A small multi-label audio tagger, trained from scratch.
Model: 3.57M parameters, depths [3, 3, 3].
Rows from block 5, named by matrix and row number. Rows with one number belong to one neuron. Each number is 128 + 32 x the weight over the matrix's rms, rounded and kept within 0 to 255. All counts start at 0. Numbers have three digits each.
# gate: MLP gate (model.blocks.5.mlp.gate.weight, 384x128), inputs 0-127
# fc1: MLP up (model.blocks.5.mlp.fc1.weight, 384x128), inputs 0-127
# fc2: MLP down (model.blocks.5.mlp.fc2.weight, 128x384, transposed), outputs 0-127
gate.152:169150184145093116135119162159143188140135130130138141117074107120109120159168113149119079130045098124146118135125094193111083067165174139118139122138130114119097155091165106097085153163120150111155077152152091170135095101116152165113088104209150063156177180147178151115101118133121088141166111124173149147143076101155101126075174160071101071143137172115175099150138092154104134127131
gate.153:145132159185156071094124086171099128130106142130103096134121092121179127096153133166091078176115140090152131159044098131091124176069154183135139147122060166134095186152124105133166168100100104142160189068110111133137190156132138106124186131093140148234141131159158108162116119096138090184123146047130111160104158172157119149114083131148048167101140085121108071128121154152130085096154
gate.154:170124120108161110087197134087148100097103093159131182111135095111161134142097162166149148127138056125211101097122125134135110174102134130159088135145115107155164143164163087061101118130167161100105131141162174123113057114117149035113116112092127146197132147108150166136118143157128168104202109114105130136120179120166155115086096141071160131117160118147164093117158146125120130139094
gate.155:128128133167129132118138169106138111180138127102112174173118059106124191107140120129146084148075140140125099134132141158080122124117134081171105185180138127111141144119138143148096164122144082081167144111094082074119117147141131144084144130080121121129155124105139162116143116134072075115133109155115115127082165102210155133118137148071139130118099151123152160118176116170114143122141
gate.156:061112164121110137125154103103130155105126133130120125147146164112128144139131077087121110113121101140159149155142180043078133190166130110089134088181102177106156134098145074070105127164121132211098097118135117121123111144093114122107106116149164090123162041141136152137085107130144131082149178153156157089173166156124125144140173103072172092119193173089109108158118054082150121097136
gate.157:108143111132085159114152172173120139126043144140156101149093148148188199145117111141139101075159178088114061149129151228141096119135134158094115154156119148096097120084139109101134087186098135079172173144091172105142110166173093159158132147107129135084105113146126112219145152088119164151077113080111165114159120111137152071166116179090081064126118200103161155093119122177163150143174
gate.158:105193195134125084130155132068196146084173098186093173143146106130211085124093125162121105138111109168116115113108162098136150079183091128137104082140139123137189115164076082186145160104117068071184128112128140100202116070156146075089054207150153097147115171093209141148170093162157129130107062107093175135143104079177114151182122135179130138101122079188112109137160092070103105173164
gate.159:117188117157082169151172143159168144091107098140175075139114107101130030090081141110117113105097171132204146048060032123117088112145126166167110123123069161168109149154115148119097159162151163129141073047173114160187178126118114085147112080134127182124181110130121130163124109118131204087127133140089136175127137143087163130127137130168145163091099131150151183177173098108124107149153
gate.160:101082158082146084140137126124120133116154131125187127132142186103143105144107127145118154132159155175115130103158122130130148159129173130123137156127100117135103084104157099116113138153125128130117148135169100107152172097137130161118139147119186123137122158125162119113123115131109141141153088193127107169107078091143108183188181144147143127140136127141158190150122158166123159121140
gate.161:124116122151135146144143155130121140071105111167139125161139124147136108130080134138148166109162132140136146123140126105101140124142152112099131148085118104162141145071087095067171122141112119128141141067090098149108144106150093112143177088106156128139202153155117156172105155151121126064134123132107142184096162139075177116126118158106163102150161114123115113118125133107135138162100
gate.162:111099175126172098134117114150090066112116146153169185090131133189121143115087096169194123123133155128189099086152201090114136156160104096072156180147165158087114090188149117152106116175113082149067155129142140126115102147156204170145197134165139173152152150134146141168138117161135140153113103144076122139135183139132056122101200104125102131198132122183123152141151119140123117122110
gate.163:076102167151125139093140165156169141143172128143119091158177108064116064122136194122118101079133097106169106121138163174131101151115147095139070098150096181124124105120149069136092118099049144115072143142150123144150134086137059138106073150137154166155127161143108080122151080111187117165130116076136162065203145145120147184124137130150130128157132148086163126098152091168098177145148
gate.164:125157100122074182117071119142175131155143104112166135182122118117125106126061168186137137070149131118126164135164074117167137108119096147101090134072137073104165119078118124116151121111108145125139179105114104115111125153103113155106111113132146123106182088098104097122148176142126149127110159088136175115170150117150155162127191090130123148085167143148157132120123062112107128164151
gate.165:073150158152082066127107105157170075149151129099091121116157159063197097177116170098180102060137169146049141138145160085149113140184181114131115102117176166169122130109131105083056115106099081149140118125205150101125087112128204128117097066094179091148159140118095133109172090108123085210079088165127078041176122182166095143102067088076197187154169129129170097077091114170043156176213
gate.166:112115116152068154204099077070085045108196053119140152099121105143112128112186130121189150118154133071147114151159132111096133133191189196124189126107120171117103105070107134176116158146144103133087170110147160143113173078130150113101109118114101139113119143108156168101099076168135176168084154146200119110135109131067140146079105121059184081099108161106114070122133084170077115153134
gate.167:117107167123145108134120087134113177202088122192176101156115186146169118138115160153166229138087159142061137114144131161100158135135126130133120155084128055067115114161119152161096162148163175159103125161133150115072111077142138101134042134137098114093183164089100114126135057096134116183123117148133102168094132099114121210161056126180097112145178103141123078066152145112103146087107
gate.168:062134131143105130157157164137145164107217105062151138092107173113154076101131128133159144129077115072145152120139073145144162088162164136092133149140139118128080124137105083149123122130122094100126121132109104127135072153165160118113091146124127136152137126187105118133124136107136116100137110174164093125148102120114129124117141090190165180148097123146152136107134087160116105127155
gate.169:153152110170199086066149120122150177172134114114135124122130100119163146169112119107179061147074085148176120092146127139181140166097111131088074162108149088085117133117190182069111087110174139128148097076109162121120089145065153160132122136093164088145150235134133146111067120061167172168139112154155118126164167052122132140183165109116165080120148142152125131126172100102172158118113
gate.170:164176126057119108099079118148169149068125156134163124163142143169087157107117158171087199136108106173097158083096058100066124120150099133109126151155171080062161161071186078136161176140171137139111174101112124130037137167080127126155181100127155157099143187138159115113104115075081143106113142136172097136135173125087082182079136129105100079139154200178175152090101129118156170069084
gate.171:127112132118122097153129117121063106137143082105080098170116170117139176139119210087102121146161104158123112110105148109158082179105111137164135129099110141070142153132124140150087131078063150184090159159153121101087092156132131102142127125121121058132166108137141178143184120127097124124145120058106130115138168099071143116095109144100105109143031137174120199120143112109102178106128
gate.172:102171124129164151089114125148135124077137158130139152143152151141141121105155084103101138171079078125132144134143167119124138097104140090110126124200113113194137121106188141106135087144130152191130145161104160115140129161161112164139147101098092156107103120131134144094155120166147141154076109106178093129119132131110144179159133148131143182129102130139150160117203156131121091132076
gate.173:121110071218145176166194157155090113135103118140077093139153099175167099136102148133192144102102165171074073150093098089109166154169139131141164180144114138107118100103099145152152178167169159150112098129147174134138080097088181107122166100130142154111117117134126111075128144030163144149083082168146139147080136153097135095064144125096155108150125141173127105174113066130132152122075
gate.174:140093124047098210141092211109109058126191148152139103149125106132119100152159192128155138144074070120131111086152056055158136080122145119070132088091107116121183132044176097123081122186068115121156113060088115128202134150141130123090122084179138149208122192106125044137065110131125139156149111157138140158147179165162122119068205114197153096144128154099167089151165197116098183138106
gate.175:136119135082095090149127047117140164083159153130139137136134080111138142168152064114183163115139135142065169098141154143152152136132140117111145134143170125093136147119124174128165168141194125103160132146109110166164177090156152146057141091153122083148148083096133139196116132117175116129151153100140137108106168127094090164122193141137082140138139095093091085107157128168142140165125
gate.176:137125127109102077106111143167132115136110107129103101090135120141106151159079146122075121129097152128132154127107169069139064102110130182141136111137176143159115179133135140152130145113147100121150178082148059126131121157111109097149091155098171114112132180131159130130085140162212131158110143150152196154152098117129108139136125125103136126131138121115110143176123095174087131137145
gate.177:204132107153209067084143098108102143106132131083144142124170175125166192142145175180148147174104150161127104149077123127121143157092045177137168121189157177158096152090159106120098137133125179094105156161188149129105152101135128146118163107158131192057118139156126203113114176110169100141127100067169153119113110083108104161139087135109142192140147118121083139146118102113121126140151
gate.178:127070137122137134094142183093183108067081163105182122105123153149122105090134101126126143135171150144120126137107141110142129113115139159155082143157137101122115126154098120148141158145180115187166093145137123139144168095142108074132129071140123176165155090147124153118097120109087164105077150090135129129145106138117093101170111102194126160145109130122126112128109119161094067140067
gate.179:080108099139155137152158134160121177087133156125126141146178110152135107134132170147121152087126102078124205102102138131134126137113119188106105097171160150095098090146103139137161132139111141126069150108188082103102179066171177142163166101120084168152130148158138129125145126123129174104129134143160202154136086113125144049065130130154104118143117089158113115142092124117158148181099
gate.180:126169116145079104131169091139124130154109141162101163112121149134155155109134112139091142101133178127161125118156100114107140103113125121111104100105126140133187167072108060136111165138114186133129135098158112199068087148130126127163139161118106081141055174146151193110132143117157137127100141107089146119113149165141173140148135065131092153130174133142086151160139154132160108213128
gate.181:195191116109076070086085070149133136120166154143108162152136130118219128085138177161153152206111133132151151153162131090203078158078148142166161147129186130153132089121110163156076144160114105138192092148128144075190119098089093106126199151106147062194126173147194094126178149102126091103114137091166097114089089078156119077107090106166134128122122117152190075153192187089151101151147
gate.182:138128133208131143132124136165206159150134135161082107054093130105144175132104069159147088143103142137115132114087188126112127100115086153081123144200165124192133025096132109139102083192084089131180099120118183132118114130100118099107098116150153130122183079101151065162108159131131116164150146133143134114182046120074117199111153096100173123168107117170108129175160076096132137133133
gate.183:128106087123140150111122113099073110124122138138182086146114135146124085131085136070135113063143117192175108081164042110141197124152114173136197156094059201156129105117138168154106199130171135114170093111138157143103182130083117077102097123110128065161105183113113166140146119141111145076177186157126107144132106139080140099086147170123126101093153178101109111135132130104122121098093
gate.184:089185135080067130110169116173115138140157100086096156111131117134103189159134114167092120109106124133141158094174113134113087148180100177092142116130114135150118168139143127166068155109169118084104175134143082103153121130164113174148142166078117060085131086132168168128125104100060131141122098127133111156089112142125167118128103156111128072214088176104209139133148159177131081113191
gate.185:125134182125120091154111170121194172117207067103113087157138111131099102170155143113167148182105123146091177190105154122134114070148111148104200130101114119147138087104099092186153214087078201142136084172068143159153044155150172110135104158123047060064143135151094081100141138189193120205128134158075143092094144149140134133120108126142165100185151188118163091122131184148134113131135
gate.186:112185146103122080131154147135081148145134172111131139185177142171146108105146116072140130129102064196126095107112130126071149101114110130115105132163114111108083107072133100121119139110131154185118142116096150121193120127111130094138144158121097121151147132144151153142124112135072142171118114085187057110146095111119081147163100072109155189109118139132086186147111110125174066060105
fc1.152:118127099147097139181159063105157122122117125095100154076069131155129113119098179121136112103113200081093170118151130101166201126091038104125120109175163131115164157158115106132144088141198107075143163105139172136095131158202137160199094131096151136142160121127138157169113124124119125128126056145103140085150093132137065056116094070104118148173083086124127106122094133051143218129110
fc1.153:047148165103136119098062161137119173137079144110115060179139051105130142125169144197136133078097102154107097125089104099152109122071184155141124105135147119139144124147171128101154114062128158100079178176150126161150141155097076121160139089105173145161105149133178124163154128075120122151160153144107157111130129121161103072170149156153156082169124113172154113122056139135188120144105
fc1.154:130120124051132107095149167124102094164127145102152099114145134119154104039093099097103122154059118147079152094159073161098082105172133115094122155114179113088100157096119150180108053125134114142151166159064076130132136128142136162142136120134126119076138165145128131056145093183106118101078100151164061162136175107166167100130108115113120143155146121073151146185094119097157143117082
fc1.155:155067087149209153105147065156115138095149134111095148110129182151102129122092166136128171130154096132124104110164150097104171118098141147112153149184124121138123116142111137157198084132109124119086173122125155160106121125156101113229139180116102162125147070166134118082110125123152144134155117131135075068120149115114097060143173119104093096123169111136151168153113148125093116140143
fc1.156:118140095124103086090141147142163091127062120137181097143141122130105140124111111112128134127105104120122184106113118113134114196128079148084147152111071063138161062114084101142143150136026118101089152110137155125169116077176138108155108137161166104149201144143066152115088102101149154124104114166163142117118182145091126152071087136146186148120111098139092096143163123110177124148102
fc1.157:116148118203117141184185156174107153189070065155123144168085149116080111064082162143171125202143105139117079178157168163085112150112103140077132129071053071120108129129109105096066098143142139108124134121112148113105157149111150147154128095165122182125159123142131074150100168159179128092200103112118077138157082093101111103200120104107167074134117112162154148117172185183072121215177
fc1.158:189092073145071074103128198115061116209155181178126159092054170150126126136147117162144171077126084185072131168176099099125083109096160100123097078132180050113146105097124072142122090148108136106168083241166140139191128074200078159106165161039141125141095119063157101072159146167113085116162075110132122204189095105133157130150107152116090144160175073062115043123119137127098122115158
fc1.159:117189150105079116121127094115119077045130095129123115166110151128083087121180067068041044114133116167124105111055044142148154150180134107121201120168121149110052074155149130185112109128165121182117102150095145054113132136087118143135083169155110125118203096166122145101158145188135109142074095109075182149162112125148139100059137139148117149064115203146158136105103159085142123126166
fc1.160:133107133124122141190141120155131094114138167167146079141106122100146098120125137171161097146101098148141138108115141103132132156147131078154108159132165157119116119167067164145084172096137086132129108148178166146113120097148138092148126086133141086137167091149095120106104149075109085095164147141110095125161167140178095064156145168121141109157088071163165155119087145084083121130159
fc1.161:097156141066144122153107123131115159170105105129092126138136114126178118165164105121125093109114129162080121176137162132132163153125164137086157107105125128126139090147179166149163131124167118141141180120106128110100086131112155092119083105130113143145112098135119137127118142128161166171111087130121118103113142170162119116044125143133121109163122150112153122107122145149141132139156
fc1.162:130083148114126162138126172130132160122158112159156148150143095072076116126101110174160128105080109104128114146095091169126095136130148135104103077153107142056104111182172117093133103112107131155134137111070194190076141115149160106137147148154123054086119108090134129158132101098185141128132162093099162098146147076092102099148195126167106138164113149166135115149139068118207134100069
fc1.163:153155071103142134076109101117070159163119136130152162142118145134170140110119162165118080097089097093142144119148140116184121178053175136148131124145134112182152141175157136071149103126107132121119143139164146084127100116112100108175100200141111135106172137126127123130091157136128139143167120125091160107180132119096121121132141155129129102099210154088126155132149095134166132147111
fc1.164:160169093130106152122094103125180193101148149078140092148086118124117064092097134100089141112159123100103166128147111110139118123126117147125124159163110099164156140110128127119086113107151132143176120149142159150140089106184132117123130135213147115103166110121171125121112175127141133148110137165123141122102120166152161154116083146167136168153104120150159189118132085116142119132079
fc1.165:216141100128124100168121174080104135140104081165195112107122098167173115102161068098171083150137129135136093067105157091068082126143108094161134123181147147063167096057142154120210054148124122133088147117062103228131082084133079186128140150164081227125111180116135130114119053126115141053114166077190095235102149142093193181095126134112108089138106134103191128153175151125149183046158
fc1.166:084093133112149090175156165193169133140170126111196090183133136151095135138155140119163110092140147144124126120146158114085112152126175115130112189155117101154069113118171173097149089135141106096118120206125149157136165132199156116109161087185096096148070107146099119152140150106036067168080163155156085102080164127240118061111104111132111211150161139128129149095117093101165199143122
fc1.167:119128085085137149121186098079124144128074124175128178154127178161156143103129145120115189120071118106146098133117151208123170092099161169130122144122127140120065078140184131107107143116077144132133142143142164097050116120146139111094120134085106150087148073169146116123127090091134145183077121171096127104163105089104128143155081106202065145145178119093142115142114089132091190134057
fc1.168:136179128128137147108119119095093196085170129127122144117064131136139173098128080145130105125169143138106134170108131144070161123073083118133094098170117120153178149118136119177141074117143120139087160120100143127185159128085105133117136153108142148123123146136076079124154152108159185084119134147127151112129175134092159168088067191157122144204118076133108124141134117175134156129128
fc1.169:103174160122134188146112094161178133149115109191093097111138160140094142083135114133125147180135081106180128112149161138123130077181081155228099099097137128134141098123169139145135176165149136110108131112137123103132092101098118154053109120142123110094146069186122113127135143173168136117133043178154193169126115144113104148136043076111072134109079100055160088117115099157171125147188
fc1.170:147110143107159167149118178131146124102134107187170125141105117151122146103109114092150121180112095117091103169142136094087199073084103188115170066104185106113150128110143150124098132145117129097165126093107151101078153118145134129136150108079118128121126190134101115150111175104154122120141143158181071182170102102167092193092094121135156068090119156120170168054116153178129111145090
fc1.171:143110121131151123147133121142180144156105169152151149124147136104103097153175100180151144128133147095106134154103155117148160126113117161088206108179120088116150098139163151083120118147128109155166147122116089099088138125154204143121098139131181113142077110151051120140137120118165099138071150149166127139178086125178111128115088107097088101116140128139113074097156128145126118169151
fc1.172:099104128105116107174133082108161098104172134133095125128130181090132177122145094141080137161103122152110155140165135130177120118105127123105118156123120125149135067104139165155169147130133085113117140132126118134146142168091214121077122135108123125160128102104129139121103102128107133120095091095098098121122128124104149098152112205172108122083123100115042116106134163127148166098138
fc1.173:161128172103163056127141167128194204087112130171185127099152130130218157146132108080165092075115063105073184100162134122095111139089122114120108128144049102133112147112101088100108130144042102149177031156141126126107070115076143135159126186119158091151091092097075159154095139042111079143135139075153136135193100103165113147088092120143148102154191205127126094127132098147136121105155
fc1.174:128131080182198032086173114153124135238094140127072147132100121099103154077108166152091107138114151107133103158151111153080166112105147160162105130177074112110050052205114180118193154110128097109117082115104102142097168146056096105102136131072115128080120105133080127068125114099153135109201137170137170121170097170107125110159171129092017104186147163143155108167095133086208124097126
fc1.175:110101147118159143130121140114123064150140141085093181179096131127121144126081145090138120155115141117184107088200131136141149077143086178154132168123172157105129103135145144106110067163101135116109131079119205175107100109151113109110154109086130136112123103144150093157125064136109153155155142163125102113125094161160156093174129150037155156087098107159160146137089200132111089130129
fc1.176:088117113084129134148077132127137116139140146097071120181130136162087180154145114120135127095128086143140104110129127065130127137143111143172089117159135148108097159091155158110136115169132177154080113139113156131150128137107118151155115160173154117130153119137161111138125200136099105120158179140084178138125126124170127148085144106154138097106109138129181153103155102075151157101166
fc1.177:168098156171095159181102129085203141144166101097094109199117186118082183075157115139082123166138099106160137132100108115139129092086112113090115179158184130153152104168140119100157129142115161143124121093151149106123122137071096128104145148118089187177121084082125131163111093082109124116125161156144169106126105202130100110162129098167122149163152108189092144139111075150136148122142
fc1.178:161124158126160153153171108126183121103152158121111139108149118159066102181158132125080094146154130144132092120087150136147146109121076103099111091182107129085127092117128115141135143126146086168172155165150171120156172089158129121120095129170111147133130152135130129165087190147131162198121103097122115081108147108183126124110113169147138153132073193158104134104093142106153139138086
fc1.179:110142161097133143125117143155172113124081146118079109148151139133119226165145145112068190134118157107121147103107098156116124134112076159057118162135129143138152159138127117163104099097166121083141128084087115127111103098128193082104114156142125099127074159195134159120155183181124086193098119187149120157098119110137158089175126136176097147127145122129049167125194170132134097152135
fc1.180:128133104147098132139115087111146107100135147125119134129110149142162110136163140130072103118145139124125151152178154127140121118123137127140102134159128121136126169131142145143159117172147162140113144126139151168114107136175151077164090134174111104111093172185184167105106098083157097163061109106143184129111166157127156132113137080079120121099092123095072145106102171132136107161161
fc1.181:176074182138148153069173084061093105089088084061193164168190163095131127141145132133138118088204204153126128145134095083059106126068157146101157118142146169149148127133085148144170192092081173134141095111152106127150129106085134204157151151123102142213109161141123200076158087091142169185136209139160116153114130089141115141133138101206087138149105182091071103152079107138161123097169
fc1.182:122154121063077115136101108134089137161140100092151153138115128182133122129128112142077086139105142140138150108175110116147093158138166141094171126143158161133092206163157174119092125115173121123125097211139102186124129138134136169158136136107146196090144217112096164113096170121131138120153135124117152121136146112147157095154147135161157112141172175086109149153139119102128159063174
fc1.183:120074112090167119145193147165177172155100133142181109175084091152084067104085110017076103091146152140157128088138118111102145183122145119121106132145139172147151129161176185126118159146147161206195090093135135127149145157112113099135148076103097143107174103153093123143113106114165153115139174093111174129118175188123087126060127163141113106170143070092102107144108147190103115091150
fc1.184:148175123083039160101159101088172156142165099120096135098143124133118132185145177127088180115163111116061146063139140136125113166157133180089111066156107110133096127070137171170155173135117109154146140133186148053090134148091153141088188163120120118182154091130118158085110112088095102133147146122136106114092139144146129160098117161129071043223105115137121045144171105144157143063157
fc1.185:122118150141137108125095138130109187108123103149098193220161138114109141073143148095136133141183126195161124119136099141133127090106090149159080134184126096106130156152132158171180175155055056109168143146106117156123121098090140086177116126116106135216118178137197164160080144231130122162134117061140156092192142116114155139153086165083146104142095125182200088114179105123114118091123
fc1.186:096130123095108142073121125121149143093113077157123132096121171169084126114122145106154147071129226159083113154093107128180161106133140119080112104188104138122137091149109138145168110143134086083165124099097111139136186132136193128138116152124126128159099111114142166109123083178102136185172137141102109140129113149096121123160103175163177072115169117143126153163099150159161095124151
fc2.152:092085100114128048134129136105106189160165129147040151153106107158117079136150122143147126120125137097110139110169149173128130174119177125139154115159144136153087098100177125131099113109136083148121148100131112124107121087117116124100079153130177120189138099104093099126152092097165132155131192070100149141153150081120175132098081137073080086086107131155117165119103127166130178185162
fc2.153:162104095089125147138173173133125137163124118141146168208144111146201157106142120130139120131086122091169118134055158148154096123090085105151120055143126191114129150117125135217102120139099156180089083128176090102133104127105132139127128182153134128127118104135084124135049176113112107172142135142048101103180109141156149153102078110108197090115080104113096151205140111142128106184104
fc2.154:143107132122130143134104127109139181122163090121141133130081164063113104120131157157088154119096115126148144139138170103126096145125168157123135127098143127139137144125167103122125139162102105057131031145147154062152091128114139090156154056096127102158144186134101095177174137117178096140161206110135143091182078083099163146109166061164125123076124154126116154104130125201132105146063
fc2.155:093138157136136096168155120117181092183153121082138085153105110115127071110148106124124113132153099125124158084100158181116097183145103144138162137115154169130164095126164079060108076207169074066072155121177131133172154032104136138137144149079166126180159107120128148142097141063087102136120140152119119142090093163141160133128131132124081178104118105121116112140169165154146128113156
fc2.156:097119108053143163117109135169127106144134064113199059132137148149148123166132113150140167110132153164130160127053172124152045143126113127049089111140097116099104154163110185139056190145113133159122105144061155106135135121144102105134127136102128120106119021132173128142125153076083107064117102157127128179158088155128141067133111167113107092089094098153140172115125121146092104085096
fc2.157:086162076106147086171136074097108114178154139115131099119165139069151100131139131109130067157132073129192161149191120192070145143075145114108113094133109156065182076153082104152152077071161104111145141113165080152107151079147135126108199061139095155123174108119086173107167126152174147089123135098223192103075145163136136114162170166111097130187096141183104199112140148163135183151120
fc2.158:095166174126206162123120191137169149086135116110129160167159069117148167115027086131087110100077106138169104122105129087165158108133115168067098188140147192126095100155142129168059127090125132124172178124087131140153164119070102179118139129240187113143123129142155092087127182141097096105120132164129107112168089114099160094122107142120096115168138123087079080164137140175128114221149
fc2.159:147152174079205173082087090080087115173129138149127159132159127137104126110139160182101196149158147143120060114119080130149168177113126171196134104192119148150156187185141125140084128211135106134155146128093168106092107114074123066098146152126137115124145095124069138119157117137103151090127094171087104164082136149182112191181150114163129150173139179105169144136088159170179119149120
fc2.160:104162124110166080095122123075204141116150115101112192198096156133118163066138096081090163100123104106186146105127087216114108122146139126143143113151102066125144154097115104145111115159110154159105108111113109119147076103162169137127136102102121095178096110124100149093121149139065145157086103149157166119163124130111167109104138134099151132097148131143141119102148126131145170124086
fc2.161:104110119159134136132095095123136132136102122134115106112106099123173114145190089131136150093149125113111124122166138103153169169081153089185116164167131140123084128120145128107151134087129092102114090165182109133142088083174086125138109173153136128165108125100097148119143128152171113067147108144166093157111159099140108119087148132195160174165116135130159190118073128158154134136156
fc2.162:128128113206164165125088138099131102115116105113086097159137088115148123136123145148102140104179144169125127113116160141173156064102141155127157107118105107153173041105152130145154080123162120143068144105124104116168117170097166112099104140110151151119124107190103138150092154095121162132148097142140147162145159082080112108107108125108133137119175107095113147075143121133092027112128
fc2.163:102128141108083142150140160096144149121106136094130143166133164086195144161158140145105151108136153166168144162155120107099163094114142129146119193077144148123128143101141055124119104155125101142145224116129126135132127097098125138102149119172086149116163137138169143089134176099137106120138157107141132164078111087106115159164130087152119208117158100064080154132156103165107101199143
fc2.164:097084136146125113121112183124144123196096149126108196144160144166136134199149127150146139162159142101124102155136121188149119140097098174091108119130168159180120166139125146109143130139111110175146116155142104146151159146169138127152137072140145108176152156093119162168126129149102089105150166115123116129116037141121129093115093135164137159162148141155158071165136123087111098107143
fc2.165:164091101169113096115148113130169104095111155157088127098196154139145143134180148201168111152207130059187133127141163082114124102116148145136152105143090091154132149146147162104104176141048074112149107168082119166081167167168186230097102063124121123105115119126096120133195139121128120111185160184172075170104168103126137126122161141133088149119089071179114140109139104093200173081085
fc2.166:144100128079101111060122118132169098105165150137066187095110130119180147201089122065134138119141168135184138090176127125144121133098142216151130122140087152129112056103126128147173135156112138120176105131144141142096072078186102126174093112094096134106117111159131085126174146082157105136107106133116120180085187120103136116172110102129133139074099139154111104148060163087143199120177
fc2.167:083168133083110149124128102090122156115100148094110109115145175069139048173130106102140148122134091127109160166136143152145147132131124126173175115133123111150125108193095056083129102113087110125140126115142155146100146141193184102102172100125118129142160113141139097154110097130125141144115152121086147165080095127117119122125124159183103098118145149113184175130110096158111187075109
fc2.168:168186111131104123134176056138149129108122135139117173156119081173141133131158132110105137133157093174070080149134097099083096199173166108173122131130080122106168091153112107153130175113136138202169084120138163104114170149099124164148118134141074114167135122079151152055117130131131125125174162148127112106148136175144113132176110100104157146143098102095123152186125149040144130086111
fc2.169:069117153136111144098127131117115140104123203100145203175079174180197110125125077151106140098158114151147138151065153128159138079095107077093134141165161144108151136097125092179200164159121160099131214219125202129152152103074083032121099163130154215109106097129128145113155086125081168132120070100098131151133163131095122099133134142136100135164139086143116153135132151118135115115082
fc2.170:137116093149180133174062105143121138123115042145073076117113131095108072112106148111212147129125109168161146113167082131125131082135161094102138060138155127149123199137070104178133156146159115142140077157137077204115111112116107100141110141100114120111140186191113144146141084125151101105131125168112143165172098077113065118128128132099127209151152079147101135109098145149124131130221
fc2.171:155122089115132143069120116131151107119115109130141118168146105137110141118160155090144115089105187113136064115166097133144146140164096100104167088137093144140115131134152096182130152147132201136111123105060127193144176154146115149134097149135142140129160168112120177137087115135113166169193155166185146183122130148123134113176169160120108137117149151112154081090134069054168148147106
fc2.172:137101116183139084106129172141141153086171135176103171136110131119142152158133157107126132169093072148119158148112112139118139176141167101106104171130101156176125131141145156118112160096132104181129090171184148132122081141133096067165139128168101158115139105130152151155175159120131135146100150123155141126108114127122126168132103150100170138143053106178135180180129070123143094141175
fc2.173:101128132141142039100061140145131085142100124090177017153125117107104129154099147187073135153127100136089095154118143166082126136087092142083133134142114180062154163171167135095048141097171155140093095161145091115074121053165084180127149122154125115099155124137104141133080134121130119168133107112141114069164122132090108187183117171080103129089170140194114149178114147131119124139159
fc2.174:110135181126176146142128182147157164095102136067115169231128107158160178121072110111077173136119138128098115213148130164143090178141182083145065151111154168112076157137092144160140142126180117139142151141157183061097067142128149145198110147149175201190109128133101119091144119101103170114190135136077079146121153081110174107104080130150072066139171130134148163125118136110173093172142
fc2.175:112172124098103118116128092143105078118125084154197120163132091054124125173100133092144181126126152154114107166134156093133123141141174150090117167110141145146149141066106078130194106127205122117090152118123067108111145142170178110114103099145152143110167117173123153139165127111150115096128114114143178149150155137166109149087138100133155124164140099103113106158124128115187118080133
fc2.176:166124039145187100164096127116087161133140150153127119133147127076156140147136148091161105141160134125156117119120143171165139121154158149146073131175110132051104113126186117138143110089144110121212085124092052150099155119147115128176104127121127136124167121108118120141161130152084154109172147144131142125079120143151133112124180164178101121106175147102115155127149081179159144103114
fc2.177:174110053160144112200116125103132104123118121104212126141159089103112144099083129153132111123079103113113106071109185132175101130167104099142095163137110155176150164078127134144154130028097135141157100158073128108185078200087148146141095101116067163091079165104140128085147099163150120127081145119148183082165125163139121075126153148120162128147141116110138098092118099120145081119113
fc2.178:104094155121123177130122127136190155131141120137116134089188091071133139120131100159174105146136083128093106100122142138158102081143144082085157124128128113128132145169195142103148112164198146206077123123101150093141165138086149097130104147079143160086145121106164150138156147130124063088102120103115070170095135156123121138115097079086114136087119114095098091127099105138098163140144
fc2.179:142114103098095126083149059101091150108070137134123126162087130158070098153120135092089131228132138123077143094110134162064133115163178171169131075150145159164121103133117044068092150134137100120074095152135114169087143135147105124112123125110135152107102112098129135136089142167112133143104107077131123106168134177136220174176142137117123102128173134108149138096193157141133166130133
fc2.180:126164137079107130166128125145104164188112182160121167130115135108097166198077121124113101080132129205072133169156123130141159142160138147142160122127110145138148138150093122143122133119165142136097171134174121144100157067141119145105194113155127080123140107151160113096119117126149180091159138177096185138133130057127074158134083146134097184132135153094125138166142130136116132171135
fc2.181:081113153121131132110099118193171147105114132142100125132169154093157169092159104168103188181176144125208081137127090139118103162118118187188127112123136160125074138112143162127185104148122073088112077125150104152115130118126158126152077116174130157156141116132097135087119148142077106136140166154160110112058185096159086159135069127098056057078135145154125158137070101127104192176135
fc2.182:153211116089125149181204123124147140121126164211140172145123105100176093121130058157191174138120155077145137160106150141120134176130163140106096128078133128142077088100093086130156152111111137103113171140143096082144106113104130151063112131166068105162124133105153091122135142098059130121172122109172140139179139124144057097128163161121127121134114118050199145116106152163114085147111
fc2.183:136113119114116110089071124127170157203151102145187154194140045099162131155107167194132082088075176159097110168115193076114169128137109130155163128172142133108103067148104141137126093066132129091105132134175089075094112133180130115191070141121118106097097087128075103110108174131105131075055188038082118132133116154133174065139175117080115175158107153133153103158108131143114094126064
fc2.184:121172103133174085071137071095094073137104141132190141124140099128182163099202163099079099148084108130102149135071149166102166066143149185143086242102136105100111110084116103126145116115139143157093170066075158104144146144130101120035094125086077154179104180154113092165153085123105176110110122087146161143151152155076122110108193112098083172121179110169127178138166149148128148129136
fc2.185:146087094137057167091128179103186130098070118184072113147084091155125169125153081095134117091174162103151081117118115084151131118177104106180117068144139121157119123137117193160102105066148121115126132121116130152067112134178110093135195139051135053138152106174097137095132096166088094099137161102173187128122200101108160141084155091118151155108158104131107178192146122125191152173092
fc2.186:105145085094170145117140124147120151142047162154090131151135095116104136144146207154149089125107167147136162134143167081100135123125167078130092176136149120108176099146158053100189126175120170162166071130095107175114142114134123137107108132117145107118135149149092138171130087114108105100181099096127088089157151119147124164111116121164188154114147199120098100112136091195184120170115